config.toml
train_examples = 88335
image_size = 64
translate = 0.06
encoder_kernel_size = 3
encoder_widths = [48, 96, 192]
beta1 = 0.9
max_grad_norm = 1.0
batch_size = 48
Rows from block 8 of the encoder, named by matrix and row number. Rows with one number belong to one channel. Each number is 500 + 40 x the weight over its row's rms, rounded and kept within 0 to 999. All counts start at 0. Numbers have three digits each. After the name is the row's rms in percent of the matrix's.
# convs1: grouped (24 groups) 3x3 conv (encoder.blocks.8.convs.1.weight, 192x8x3x3), inputs within the group 0-7, a 3x3 kernel for each
# convs2: expand pointwise conv (encoder.blocks.8.convs.2.weight, 192x192x1x1, transposed), outputs 0-191
convs1.82 099:469467495547519520510459500517552485588460511481556514492582518520535439527592515486518483461570522502500486503467520517467505510519477466556498448681476469525535507498484480547523493518484504558493549555490546502507
convs2.82 098:528489503381421538503459407494539473538558530485507456527501577465510494530406511552547475518489584515530471484442507502443540498483537506512486473538490530416523531472489484527529495517542425502518454487528501483437473488563469533556505512549459432457535468561448549449456517469505563561453457522526415448455475457524456557559478529514483529500481496484524545558470511481531507483442534467508447426515489477538542519555458454439468419528493573454554450484546487450517532458493530535451473465523512526481480450467507503577491558510531528466483500509533548438566523446452538548
convs1.83 093:477489479490474495496483479494477498544487460452480513507527509512522511517491496509535477503557547497503488502457465506477501474465527546522494489691544534525526494499547497523515497558496471578475588626577504537468
convs2.83 105:532457477421413539460508435521536465575444498474463483515499527510466469513450499562552470528476533528522483495483512454451533450452505467452455490503441509446528519494499486537530537532513466461502472465487509437492501500540425536569511529567410460478530468538456510426479528462523525510552450508535416447417502452514435513552499551513477442524489481477536548522460566489569460434406578465470452482526423455509521504497446470468467476526465529442529442488486471455474517459522559525484456492540465509493507466436498473552382558483481539438503512466544539447536503482479564511
convs1.84 082:485423485460529548509452496463474515568473457478507475494529541519490469488552472562543484480518531541532526449504542568458471463496505573580509500548575518606525552496505478505546513522519515529497550608539563496484
convs2.84 085:509485493442447522488535415544515460562486503482415422523525538479434468501502471553569471518427518536535500529480514428456546443453510476489476507484421476436545513493515519499539527497537453497536448493521479454488500533557458513541500480568402416439511477513491506422461548491492516532530456523516399461436497468514488540549471543475452443513488480484540507533476601483517474470352572479504476482507427505497546482501476460524502522509465561467524543469515488441526540469543552503445469524535517553476495451425504498464386548498472518528475517482516502469515535461525514503
convs1.85 099:431582457452476517444476518524509475512427515521511515490493464574418505463469478498474490459481488480450518445504486606466491491526460521449522494363502508471465499491525474505495464494511511457493517412475527415517
convs2.85 088:470541511533476513611475527481448549379470555473453537493457521548534480464498548499554511514453469474487507475502567472516432555497522497457492512475480513506547505551553498499498557442367509489471522465437458521516491516522487538552454474518537511529435480514551527527418552502354566514447486470504449436445500497498475525523591526439538484452504481526504523482432471526531520489486506467557448460512546499461488548524441496502522533530480540495447588502508552490522504551475551476492495556482497525520563576558531505489571493512526478451534475472505509488481458438504431438
convs1.86 104:461449463562439626477625503462495440468456526465477464499500485466481478463464518511508515483484414519513528488507503526486509522476501491472570488466456552498460517527511416504474487439515482460455436457471493447461
convs2.86 085:500471570473502497516565524456483520339473544483497587546483561534532546468481550457487456441505495572489516501478539476562482503487521556518508499424477463508473512556496517481489551439453496510380553523511485443545511500489571509506496475540541464522485475439441466507614510536499529425532537519542458553457519512508463524489543476430498496480569460524493487496484534504489526492496510526548553462465461482499542590489482507454532479524545482581513499462497502495528452506479535502507451558492528463486551517574503526527546497509556407372525514550462453550534489501527483462
convs1.87 094:489470490472466450476490518509468495545524463473495486528500517505591481508508497505521461484556534521492495486473509511528485490491542551559491447655553502514467508517482453477535520539474519483481530675533552520482
convs2.87 109:530438439419452534441503447537525458581444528481463470534530527468511491515456524543579498529483531507501481489463545478437532465458539495460463484528480498450552511478527478504505535543514451470537476473528536458452475458531391522534516578542437463467544463520440524421463518428530521534517444530533478443448489481524464490519444562544472464551474440495518527537477544482561449481408553432473413489545438447494531507488438454460475451527462542431511457518498466471456515468535521524495443447538437532494497448430527502550454515456469525469465528446533539449511513491460550523
convs1.88 104:467549518514609507500514488452488503520459497513526502477493406485421485425467503534528525484430471506468549514423452502442522481469458464497474556535493464535489489544490468531486508499471489444435416475449494435418
convs2.88 110:433497513501520465537501508417486479425448462500448572507455514547515515529538483441456468449475502516448547551515511444581498500503541509528517493447451527522524529533509564491521521489435486484496539512464463544575520578556536525535467492536541499456441508467570394499571568576456480487504542483532554533470518515539468507496525481489542539542519524473492527480518549503448525525524490496516470514524526485396407553504531526545578407437527555547514527458487490429452484519506498437513519556479532543495498432541461549604539459430539440445526530524510455520494533544503506489
convs1.89 116:545584563423456465505497477461438488506478484455549483471487477484506402510460514486509463515506479499502537473495424438571462520429503570604511460505523507582500500539518473476491520503519473457470455518483503417491
convs2.89 109:476533560490500507546506514453461530469540525490481511528476567586563472521544448445569498475534505514476511580563431467518481477529451532523519498353479467533526473514510508514510465441397503496523486485494432556563597580541528543546535507520481498496482497475558453525539557561435517482484492459524543543501475525509532539488521480491492525511568520489499484514548520505439490568519504512528493485530530546406392526479513554505549497480471536494515479547482420442480482552496491501527512510484508465497509536509462563604551462445485516441611466494477490581530505463469498527
convs1.90 107:541485459498538529511518478472499562461399406546556509502483510439440582498540472519456509496516517494445503462450456496569432477465475462437500560607502504502498514493461520503536519495460502451480496551441490448503
convs2.90 097:424474550563552435529517577412499524431532511496523546508468547486542430507603532513463508434441500472469523538583473461512503491509463497511471478498493502496473510512481557488466523435480480537510466507516524541548586611588545521487505475494550513490354513493509507494486574553477453511491486480468549525506487519510529475538522494538511454525512488531511493437575494517482541505495491507582442488518523493429448555510556528484499451419556468522563548550455425440497477497497503459503553544515525406507476458482479572536528495467496513518486490494505546558434461544508514537
convs1.91 107:480548501383453492525550480490446506427489458543485495462522504493500478506509516515449484500531470501519468538626509400485492459552471488558515459535505490527435508483516510513500482512469454558516409496499483598476
convs2.91 096:487594463492477603555460458519437573462479502480463539600423558509555541499471526417560473471555473521523461525483501486549516562507528495439469482431493496463490520564497517483510543544360524490418504538469475482509495527457523553546523450486414507556500525503577507525516501527494555498483537512488509565554490495473465563510493490423528503479509486487412491597455519498550495477498518495507541376501511588539523502519464502493606495529482523548452454513550550486515507525480481503444474483489488508470513546487509481532492477508520477468534436507466462535478485445519516532
convs1.92 106:500457524509480526533488507488485499483439460537475536479484525485382480465463466506527504545486498474536450497465496557595470526542494498474559501698458535551478498487498511500504539508505534464459493488494473509487
convs2.92 092:511501583517552478547490514496529560365560593520484554520457526544556438461513506457500468507521524510470508549548489457511508474564492522489443556440508513546506512581504516498483458448448501528455469499522480509559596585553570534438494459526496462501431488423469500517491534538495465493489526529542547528519533526441531516520506490484534436488506476535501480477499481510481532472514503554563518451488528433474480574512437590483511489446546429518538485554524420548540435453481522483549482510488499434449518490536462547529576536499558500468506480536475502610507520455475448479
convs1.93 100:485539513424477471491470478507616477492681526504441480476471483500630525550529491472522473490456504522522543490500469458465523557476509457498502525494512520463506504459524472447481488526522498474516510477480492496530
convs2.93 111:542452409462448509444463461532533483563417549489490444574530516483495490510488537490529488492491557528524481531421558510430508467465528484462472446554508489488541564458541465557517533540534436436541443481539533474448439457478406529533534582498488454529565474531458509469479522441522516514527470527540475467488472492519492502489426530557459468536466471490528541501471554486532452470498514476417435490521482447501548506521498495452453451535472529460525456451509460485450549447540512514447427443529407516495512447397543454517417494431508531483488532466515519431509521459458520505
convs1.94 101:486498538672554507496500479471463552468411594507553439514496490440491498499483543493506502524502478509491504517443518562525448488527490512487508549552509460532489473525488597547501517450524493459515562516481485512483
convs2.94 088:553444632569571447526496512485494463391500523493487570457467484516531478504518503570405549495508519529521513509580499495492522484510456520524501526419525508549464459526505524481522489389544440490530526536489492506498555548515505521451490531462559501490470498509426509552568498526511404503536483555470519567553519516457511464487495492529520462512478465475499478402508432513485558501438439516522474564513508448465533565496540543495488504418527470508529513479460503556473455427495439490545520541497519473490501450588444505530519548489513477489457498460508522545591463562559536470
convs1.95 105:477486508489485590486502543542434470439435473600417476467521517552466505502515457501496506473580468457524448441484470416566449526484492471528491465523539482537521476501505447580472422525508458507486470497508466475529
convs2.95 097:442546494541482526525538504478448594391572531474481491507504569546529488455515563531566475528487441453513496528507505470503507483464485522483415522479487459493505527516555487474460548469401478500467496469510490524500515664508524498488512465493472511482415469484564443469486580513402557501464495533447518490486518516505518480537511529419506531461506462479515504514451510497512450527475534463574477473502566478440445553479477499468566514511454517509448539504453486470520498547479564527535553562529517506470554584513447525496594528459510503445513435502446500533430438490470441497
convs1.96 119:508451491444624486512462517511484478478593516510492490557472515517481513494487494533543503524534545542532487496474501494468481489524463519588494586380539535503493486480496481602474499455517505434515439579480496480496
convs2.96 092:532495487494496520469458461508505471533524536489489473505522626485485450475441462546517447539463505462508461559502523416440488530439474469505514512534465586519550576482531457521525531504525430520500426453514541488518495513500461529529488503470470480454499488553440523530463584440511525540460461619491494458445464497502556554476443497503466492528500533447568493490506513509522501470465482453508391461526513435501481411567486453485548499522539597419541497487499477429460517494510625554520473466523526533440546497475519461496521502475521497462394537475535516474466526478453461515
convs1.97 091:513510510474429550467390487535463564506516541439436497528511443506489495508604444505476468527543500429446530489476455519519497531552488490453476520514493458496494524556521488438574459419431526535520489473517501452476
convs2.97 085:474507484590576465468441495548534481491482478545451559467583529525488456528501541501376423480433470506516522529549459507443517415472534436481468566478415472527467536503503503482532547500559543523490472550557533508498544502541477465495508445567492551426559441498522502537523537520496463449561531486468485493440447510506521575475485457482485578544536500469500481577478525481433497556500526499535439498497442508463432508456565463520444460519467526457525543488443463582483554530501480488461499526531528500488475501461455565458510522481453495468442521469482575550414524462517500492
convs1.98 131:552517523481365567479589479526489516502462466499532502466526488459512442502464556477469479484537474506489465506481495494564474489525483461455483451591503510484492553508519476401489447582482533532516480463488441575504
convs2.98 085:496512457503444497503508545474500507566522475543558484554561593510499595539491480474516478558527566478517467435561474518498527438504511513485471490400465454474455478490520521511454508469505582453572517533474500459418429499500501421502570550495514530516542532499516523523505480464530524483503517482549489562527485571493476485478482466495537532508493525534450515510527547490473411541488541556496498533458478483476495642459500525449577482413504504475459397543569488543503501523537412503507438548487468578491426521468498518585444516478429500499531459536474453532491519502529531494
convs1.99 095:491573503576450563516529508475590502660432564505529522518492470462500440502551491516531496582474536496538516512473492447516464469508504508488536500524439538480505520566504537476567513543487521534508487483517529525493
convs2.99 085:489460491473460477469519421547499451576525472488460471528543514492403552517457492527510452538511561543529552549501494474492522423477488449488478503477438516528562570504522496478508502511585472520504523483477491435499478550528480512516514482611416484534537453538492561445486527492474475520492465518445508414422510537485514476463469521461410459509475468447511552554462575468468472511389547460532478506489512500507535479486510476548501475528530557469484517424523446507504548529521526507463487483549544517481504421367516573474436531548468512499430528501490515494499561418554488548
convs1.100 130:500536534470343545561567480508545497490448523539505487479540465461551508489462503482477457503515504483513477493462496532531472425530483455469509501540511450450463523524541443387502562535469477483533457474517551512458
convs2.100 085:480516467510501474489478522484470538538478422528499586518462583485495510468501578502524493469498487445535516462527501429535512396481494506496528497437545446533474497506477543492456554486509578449527501542492532561498453513502505436528517525517524553442511515521500492505532496519547493472483554421519488505505538533466507472508499455455476508533506510497461435602488560419489447543499484503516482506486496484491474724439558528470584502467520475487505450501473477528469414512529431503441466513520485587543506476456497527540480508457461497490559543527480526564419477459491555514
convs1.101 115:508579511500386455509539545510560515506438474493456575549479440476557508497457496465521479494469466491477493466471496518564466445519446490479462424523496490476427559521505442437451515508592527502513498541459527466515
convs2.101 079:486502522475525449533503504461422454462610501524474573477440552542491482470520480530509474529454534465508505454502549423482515475573510511559491517419462473505514532496534516402511554421483575458543503523545523470517476502551507452480486458552564507499579533514515580521496542528503503549482485510473511495497519503502421549503478486448435490533541472490515490549459542449469526580491565472563494500512511482499510673424497502441455542489545493471531482502525447522502572505477504505483515583502550475478516519491518531496529550536424517415481540488458524560468412483497477518
convs1.102 094:476492469487555504494482492492469504531640475500478478510415529556444526474500501510534515514664530557515515527509486477483487478513482502590497555473522558512491499517470471588529482455501524454512474529525466499494
convs2.102 103:519455454471495534435462447535522490516447541487493434503562570456489465539442556537520458522454553502509487541452538451452515491432538460483461475534457545501565544481519446529505538545518419496546450462543565462464468503509410563501536575497449479483528477566440531449461541452546544502497460556534492463484453477517509539496470491539461485547470453492539504500467540477541499468487522488450408446536476435512503474547465459480496445526502558434533480481521465477430520457553564547446459425549461513487515430453523466528455490433473508460388531474518537462521526446465499520
convs1.103 102:481452482441517471500447484475496483465557448513481444525430533613389509514538516530509473437589477496513484501526494509505589533441530528550547488477488543525597496506449483500490445493459492473469492480508519468468
convs2.103 099:516529474529516502487479501494557474475473563446580493469503465465639475553481532471502456465482581498431484522503492509529525516488537490520486466511435597403423584519560406542473478577485427562463434431495545500459515537530502509520501496489511493516462451521458509481446464450548584483492493536505472521522496411477519483470525477511550521508468512507454532453513425545547515473563446505474500524524508542496466433523436516505539475520523461532483497527451521426508442482532505473491469441483510487535477488554492531567589499420547510430507472517503512454541492578460472517
convs1.104 096:461474514526511519512454498508540513552487636469530448473516524551507536456657461481483511514450470531482539460476529499499460542459518474541495504510516513498498494554457596541577477562460492523510473511479494508501
convs2.104 085:482457519467470546453509435538513463519439513507445441529511581419485472549465551540519489503528580566448507505468545478500510446464522426459489508508487535516569533484535502548523497525528394478554461487494523474458498512537435550500540577528469472454547507505482537487492511461535509465551467491549510466516542451535506511521479559489445464511451459483488532546482588455528471498442546453483494499496457525495545489561513519494485476479482574493505502424526460479477554464520448518340472465536445527490549428443517487471387448444438493516531546501485529455514504440538527557
convs1.105 088:523454478445517530515470483446566540522627461546510489487498539509684462480506557510491532488526450519458544494488462485494544494458490511469548469521477505499528474529524583543511469530506507509482481458501525505503
convs2.105 090:524500436468439522489442397525532450535497537454462445513502543465456508513445511549519463527467583556558522540488517470491551490488519473504487489560477498501507546462514455511544550495549379507536451488550516443501502503527470555547541475562414440484516477571481542467493556518491549538485410531551488490465475508530488539551438474476440467497445530485574539523441556453507490452493558500552446471514448457503538500530484458482490435532506543481527487438552437484491537506535569521443442516509507516381565482440527495467489566500459528480467504511495521501537560421511516536
convs1.106 099:510493470446499493529507494444519511533611543517471462452480513537664492497499557528494513457426474544482540497466527479489439499484490502494465494542485501491522502525471515630476484494492507517505521406530502535503
convs2.106 104:557469433437431536448478427523509438555446522485507451529523501456499508528462501513504449535513565569485449509497543481474503481473530500505500445562518497488526525478548458534507536524510416451565470454539540438501428479457427538534508558528464444525517470549444552451490524487520510510524451535514506498476462550513484526520444518530479467543477477473551547495455534456522472413488541479479427492518409480521527500525470467409441457551490529452515428435524463484431547453523526529479418412531479502441499462416529470528467540499495522498422543426535544449533531447487535523
convs1.107 099:536505461474463455467522445471488454473468416489435474487515492527404421451442484500531491464542444486503506512483494466587554550435520531513526465481446487455484532518524430434484536482543494499496585544489455548489
convs2.107 087:449506519548516467556499531429506493408487535514518613496459534561516524443508465466456471413570519528514510527473491492502467500539498547515496501434517539551524519553527481478510472456367508492461516537526482537542526569535568518509499495575527504490468489460528490461525538565501495493513527497572513518484555487495505510515592485480546420527530496566564499585493483500517476509531557547498455533479505440432472574517520638519545507474510492498519496543532521528523423487488492424524463564515486477469495476578486487599540495463508507431590463520479471543488501522473480452
convs1.108 093:504491478473457497535491488457546496518588589529495437523475471509665551503554489530483497495458513479520511484486494484450437470512471514517475512512504508488503470518481564643498461501495501549479533461550487512505
convs2.108 099:521459444477451523434473427537545471535474534499477450537566520463478500532474538531492482555480557525492471531458570486443488477468553485506478468575478506489519532479547453529505536554517415477539460487530539472464435465482420565562537575560460468495538466548448536459489534470515532492514470516518527503473452507532454499508452519530443476539454470493540527536453542451542491442477555474485437477514427405525523498540462452456445462540453551464554456462515452492431536462550555522476443415542449515476521423443525507505443502442474520498440536454533565450517526427471524512
convs1.109 092:417466462462489464448426403441509464486474473469447491472513482536459471476540496510502500493536481484520533545588519535553605541563537474492471463485468507494481553544560489433518582506513509477472518540468460478525
convs2.109 124:478502500526502476480520516443486501441458515529482601532484589542487492508526500495479488457526489484440526550540496428500469455528484518520460461454490489518514473468503517481502501432452519506485516472522493563534506579526491542436540473537558544482460500504507418483522611526461471478478485467528547505465502530511521437455546483495502478510557542520510521556493538505430490602508515477531434532537536465332391523486540538538538477449503587486515503511468452484537541513504515468502565560522531515480548464474492583582546482467469457464606560494460479559524470514462484462
convs1.110 101:485457537506495509489492481482537488512580515508507513510518510464653496496510516557490499464438519529503536490463496490471470471526469507490525508572463473500502495473492506703472496472501504518510525434520537520520
convs2.110 111:549418466450472522433463446513544453510442523475503468534537525475488510563452487530518471555517575535483484539484530494460482505478571492490475471564519521475528534497526465535510515520504400475548464466535558446458439461503408550551541589542451465533526454533431557464500535464526519535538449536519500474458448537507502529494465528548451501538473490484512524516453515440520469458517559453440443477516446441505514492533467465439467451556455526453547415456510457486428535461514538535496427428522440501459513441444524505534453539454520536482424525465537545463532538456438545514
convs1.111 098:528472512464510484522476499520525540514575526521511498517490509495644468503522497523485480479436493512502493479487509518480486479474495499499503477560457492518495464476472450726476502476498487506507507439523530489506
convs2.111 118:535452432447474519436463455518527468531453544464501454532546530464499511528477500501529479545496552553483488545468550464464472515485572515480512456564491518486535547512544448534512526523495408473546447466550548417450441457483433545531518594503451477526518466525420562471486523456539516523517450526520499490472439522519505528501449534541456485547502484488533525499475517467544479433482531441464445458533471396515502498542452465438500447555493530451551415468529431485429543457512556530494419424542426523468513447460530483528465530470515523489421532466526544464525533464432521510
convs1.112 097:493519520467462452534497486500484488475539501477537500518477495497729475465494521507539505512664483564501540481496527529471490467501504503506477486469506492492493491493493478492518477480485458499493513456483478514484
convs2.112 110:533462413513502514474490439520559477609468509455457439506557506482452495538445498548510499528510517502533465536481497477446517477423513500509460486580452542481516511491526458522513529514526436501522460489521560455477464446516432556515521518532459467446524441531457531477497540455517521540508448598503505487456462509533493509519429480542473476541461475431561518497444508450524486461491530470457434477536478457504517488512451443441466416522518507446546398493514421508454516444527575528520439401525470533435544452433557521504480538498476521468398527487530536442511546445496532532
convs1.113 116:471541471507418601500498504502544494519482441528468532494485439498441472466512522511522448504409454511481521474454491478649407458496483531503515523467448514479520478520522502478519467489460495536529558423536486486485
convs2.113 104:474527522471440489572524572492454527394509518468499517493429505595551514497537463479557494627483532399447535500502598486487516572514452534521479516415489478459534514517485524574494462506435555520515519498501422548514463576503512491457536567488508474589462557532589528560453504508437544494444404491496466508516493516511475484531585555442537506441532495489539509470447498507474528608532528494512481492462561473469488517491413515462541511485487517464512515454479544434526522506504513482505568536515525478500502568550473464499497500495499494466516525506476519507499455499497468448
convs1.114 088:483490512546454444497517506461468475456526548474530552507536485533674482473498464499519495549634542531558522473522458475500549480528427505472450509472497507491483493473526480504504492500457499456532497474497522462425
convs2.114 103:526463450458473534460510417518530463557459547448457450532535528484442494550461539557510437579493545508502502516463507438445503443451537483444448493552484549463521500482531464539496538539529415478544449489505532498453495451497423527545538574540510447442500461543444549452474518447539546535530471520541509490502460493519483512525479514556488461537457469469553519498428514449554445447484543475469404487525448463523503508523460473423466458514468518435484456454511450511424521457549551519491445428517466529490537449411508509528480511469493546460436523417523526425486531473490551540
convs1.115 092:488484468501528462505458508479480484489550595468566527513494511514607449420554508497521490583616550522570478497480525533455548466522534477501435503457518498482485466475537470527490515476481524512485444516452479430444
convs2.115 103:518461474499485566488533409531530492593483527496452425536542537451477496556433546550536452508534557517498474507460527494447521422428538467458407493564501528473538522475531484544506566526513426451563461504533521469449474466530431543528570570512492454430530469530455560471452515450519529492523473511556527489500482499518508514508454506541472446533432449447536511506425532441537470443470525460470431463525456476519490499545485491444471442469459524456500467444545469514444526454534526514455476451521495551517545458406538480504451497479477532495437536418506527440484520489481541549
convs1.116 102:483515478524561640526486502477602518504462474510457439465468494596465441502490523527436469540483430503392525496483497478499423491506494482485532508456581499504496498471499453461519501456507482513529514478536534514498
convs2.116 089:501557497501496438509533534528524528376465541499514540450486559589496531485461528502548474559577520526513484491536534486583512560556494541524496499426487511509503545563517496523482527454462556520425533548460451474478563509590523445484484501516513482521504505482469472464494464508431543505511523517496502544488519538458502534502563525388541458475531488486493480486480465508558515529447519557485531521496567444478490526534415504525502563502406420511508539536427485476566463450468573541484507536486550511440489515544418531524575504554528513444510480492489470527471519500471374450
convs1.117 088:495471542473475543499494525498484481463600550528495486523516465511679558478518538508520502521630535562551471478525529502479483502483513505486470494494472475541492495472483459516477505481460479486516499451456440499570
convs2.117 098:522485456491504512480548445523541508608464484479416456512542512467435477542461510569497489557448538514531483559483521467434536444410508458506471539570458538471491558435548455520499510544530418489510456508517528454521475474540450527501520500533433457451541433587449532446479557476505532542479452564507521483440450500521502483507424518499450491542449500463583528502427521453522477475476517465492420462527455445508509462498469464469482419506519516471530473467510445482471536477521568541494445459505502532466541457393528489487472528489474507489435536479530557459464557435492523565
convs1.118 111:439475496548466569467612511512511490473501495510440472496477560481495463522555420459513500511461480500498377566454526437554410538477492479485495472470497508466532476473486490477527483599454510529495477474531526529487
convs2.118 083:463551494490489456485529482488496490363520541458488542500514582488555511502534537512500418548520497504456510491496575383508537533487526550517544515412499429427437575565498532511478481484466518558458543522536505483483465517508563456470434472505500501509502566452402484542539505505522527496476505503512467488454471543542443531492527499417505540418512516507516493560440515495499559496519476516528554502464550515526497578525538510459538519458518502488491524499533509423543481476489529604514493519503586489492450564539457483557480508485542498397536515524414493499505523458489399502
convs1.119 092:524466473493527619510508533477473500538451473522431488516553534543444443580465459504504523559447485508431445478521499491479400515556479495469534499576528477515553472460461517520500479540506466472511490574520460529561
convs2.119 091:494536526500511449503584528547510497396458480515531559480499470455512510511508506505509489527526460518495494511534477507584493542518584500506536444471521475470424518588573468457489543518450549525472539543449521485497548432463537467496473499550501506492492444511377482562506486497463495481523527483548500517486507505436504524431545512426479496497522543489492470392522482538533480523477508544508554495473563476518527555460479477502482529481460446541520504526468506491583496509445612504469471523503612533452475534555514463480591519511503459504457496533455487532446563549491348485
convs1.120 096:489547457506440502466455446454550504485482426452499506542536572484431533533522568532438540505418452538497503476519517545466545511571556530549503512520460578447498497573519504475560568514569505490506523496534500487496
convs2.120 097:480525490516528566544535542503523517382505464495501498464476481511512466459461494499515437467486572467407449457461494517479472539485485485537469459440513542447413569577501474482470442575365559547478508464478444447523492552513529441467493472503494452499448488488537503432492510496465531500477536445505475445507462545428477518535553512506526464459475469514452466514488430560495566509484509526530517506490478539549502495461418481529582482483446517521501530490521513400544459536491510498531496532448501450533455567519458525592497525520541519461580413496518515477418525497484439485
convs1.121 097:508452499468406643535467513513462475496517450491488550441565492497500538520554482422481475472402542478486484464491487450592519494533504482520483511435483498477486455455561478536523531544454487490517511474459487521483
convs2.121 088:442528570540573510530455547488490617417512507469490488422446506550535458498503586489472532463432495400492562460468562505520471510532473502455462519507565495443460524519430586450496452471487503529487471497445494546560537570551515509477537451494521527478497520501597634509478495550509498480555554455483475532547538491476522529532524515559481503506504530521484467471543517576502446575461483547558506469517508535535457513506555542494536457489488518485460560479515501478480471451485463534481490483457474469504447514464524503523426438468545566437530477484529550475474444435505527494
convs1.122 094:545508528531542516552533485525493500563429524460640488492511536485559506500497506509551517548660556522473482506489535475520522490511473434563517537476463517486582510489491501513510501463512514471524521475567498528495
convs2.122 087:527477541440447512456509447575477513527458517480467419524500562443519488485473507532575469519494544456419566502459600484498479508499477501489495466545535464525558506487558471557509490482515431480521464489549497443454467524536477471439558551513448487473492488549483545435437544433497569529504459469566522412489520473509544484525501582485481421529444471509507539548440536494569501517416606492452450446504510474497522496519494474507450475513450521467597493450529481474498540457518534507423446461507458562519559490446513451515418528460514500512507544492526515426489515446489483537
convs1.123 090:496514508545612467486533511523487521494538582492559488518518505448518497485524457501590474501684523548482518461491478480442505498504524490437555512448426461501524517495459499461471511495485504484508494508552516489490
convs2.123 098:528461464431460548437457441547511464557451518446460424545496501460511485555463536523528478533549532562483495501446532485461519473495564518464461486557533530484541532463521462547524539490524417453530468483549492432423447478528429576482560588560456484500548467519459573503497504472534551532492451461531511470484500488569513488521436539497481475537453456481520529552459517457580442473465557494448447449525487493502535521500492457454451460522464542445496466442547473483458539444529516548446421448514448538487559440445559475506450502468480553469457562473532526461494532470458510522
convs1.124 105:518515479524468374423514544494521487515600470474442547499521487529477506533494495539426440471521414475548555483483508508621538472542503498517515433447505556515498508514502503515567511546471507491504470540467494509493
convs2.124 105:483549508501504518539396581430450507366553501527509472473472531534525477512488491465525435556501583432505444511515505579484560487556469525494470518482508492438484490543504496544481481473469516486492451453418357487532476583552549472502550525469575470524484520427523547556451463510462567500471465433484510540523549518479411559562526505528546511526530533477489499486509525532525504539460532549527486451513536483438499522483427481450554495451467501498495540487511480496491506478512510503551490552476490441516474571522590544493534521569515542451493456470547499531514490495438527524
convs1.125 101:503496557478410438509474507443429582495476477475521533500554490520536546540527452452521541517464496499583474495514477502596506447509458511509492434536492502454516528466480548631503465516450458499489475503444483522483
convs2.125 105:447512571496514552536434501475453530458547496481508491473444540530568408523549548527529487517524540442485490504527546507529503534587467500494473472484525540448430488543481526481504455461453453557540470450493496570513496566597515528523498506529549510519512526482573611544435440526492576510519550405498535511554523497520445554547524510549489529493454494426574466489523476571489517572505569525537497413493497581531497529472527556431512470461503521469517554538522507451470462504452485507474487502448514484558486563488499469468485447498504599509560520533484548509512457450530534535
convs1.126 100:466409539529493475562417486501474475493449437439490480471506460507531493492540529502435538500413608548490437496506487506565535471490517485569471539500528500480533486472519610569498449509469481517467493536482499480481
convs2.126 088:504498593570538487511458538534445529340530555512519483460522558443533470453556532573485456530504549455481499520508563495471549511516518522510472503473521521442506477572508500494546510458522488500511520397484487502528481503483500443540504502478602514516471456444549554498494535523527573498493538413586485478504468501516440505535585461477483504544541504446542451459475541588562489546469514522531462447444530530475462563486489472453486522461479511522539471540496492489485443487487504520497477542458477515559504623552564542495538479456503546531502489521483506565501413497447496468
convs1.127 095:505444550518697404482497516544500512534518544476532508483508488474508486488489451494587494513638534520530528512483489484448502507499498502459517527415489495505505499481496462466489516507499508498502501495536484517500
convs2.127 108:526481444483508532453452421526524468568465521468480441553538508465491473534448498499525481557532531578495466539477522488455529481486550497483461503542536554501520528482520449496520556493509398448538477482542490423419479460508447550481558542535451467487555436530439571497533516476541554534518462471519539492482474487549533481503446562524467513548445481462546543515455491474549485444478530466444444425531507442474518491501494452450477456530451555445533455462538447518469516436540527546462428471515447533450564458450604499475457560483484559498405546485529527473521546457474518534
convs1.128 095:497472499484522525509495509469503508578476494475507506492525485494454494474459529521508507493673564513528477518566473530539475532481547490478525512598481479515504536518510539668474487521516447487494494502473495508469
convs2.128 101:536430447443471514476476451520518486540450550464486463546539514494442484531500528542523475543478554522534479513449530463447523503441533489464460481528475536518551527504530442529533529520525423479529466488525526470455467472522425574506519591575452449485511449524427549435475535481536556506515471521505454477485483453513490548547484521535463447535455489473562533518426517494577489439478547517488416448559470448508527508526462444468473488550480565452524446487541435472460496444560559523469380458545443523481546457421509474534442525434491553473471528479523537440520523455480528511
convs1.129 099:472469505471502546487503499466585476547488453496588459484497526603455482438562521493413532408478518480458431465486536488502495487478520549436523449443493508463509437493541390515467488496484477520492535505484488486496
convs2.129 078:559526541537505591500461502546501511488461526446489516531459526457513465438503562544486581484518591499423446517500532516433548528496491438464482513548504515468486476493516497481457558460486462468507491500503552488526462468508483560545523516497621523410527493477549523524489543559540510439599556465523509518554452438508553484517550469570537545476427460462494423473541448510519462523547457447491496524439530514511451545506577480463539542486459495502447470523475509507471495534505448531409548501449442434553470460516509542550469444464516476496500515405476552484502468440537528460
convs1.130 107:544454478506483479492475491509495515380511620505495531497453475519555408538509465547445490490494399508495492483523504536444506523540510482517484518565401481436497531515501453479420469536516481514473507505549476488467
convs2.130 088:453503519543507493471487624442494489398541552475493558490507494479546439421548502600530480551513516471503455513559500489532521533517480556540564538495485521464531500533521491498455480512551554518449448503430520498547512517468548491464412453487559479518487525496503466519432495574446460454440505498480492497479576428461496492496519532485504479509507527473507562453501455534628524568493549527506471520495551459482497549524455526446546521429458464541578485497496576500522414482549488416598486501505523496521547554567530476511556487468532540486477498560508529528485492546495464511
convs1.131 102:514461500493462508478527530461469522465450530447601486558491541552407511572569516526507434444510482479443519506456504492532462478452507577432542476478572544415502514464471427488530464470479475483511496522510497464495
convs2.131 085:533505497500545490522501487477483500377518589491504571496443504442511531457482527426462526448550519440522473426566422459554564512531442512500511593503507494537427463536447595459484505459502534514462499530482542459567525486541491483467435527528555517473549510498464582513450504527492479483503610512553405493585511519456516508516531507570538505489496463520458484441516404554524492443496468485501503483466499517552490600493535486475536530464500465490520436487484529516516498530484458506482493544482464478484475532571512507549502524439577507542468482511449514582523545538527484448
convs1.132 094:481483499513508526514494511512500488573510466489493513531521450408495528558452505470552510526573549526544478506544507458567481565461546415519495563485579508531497462583459602577560480523470464514500538477519473520496
convs2.132 090:522478514415430522473451427528527446562461506473482402574509534484457496558485559575524462537424581517512517474432535449436541478464531456446475530524481513515558536488522501547505531496554439464537426483561472501488486482525465554549519528556459421467505484522441550419470525465521579517496443489532443449453483460544473546563504523486437451503439444474539537522465539459525495470446567537479468477523469509512546536502466489493475484514455536481478492446540491457491537471536503552418453465525508501506550455410523443525443500476459510459496509479504505454506510422502536534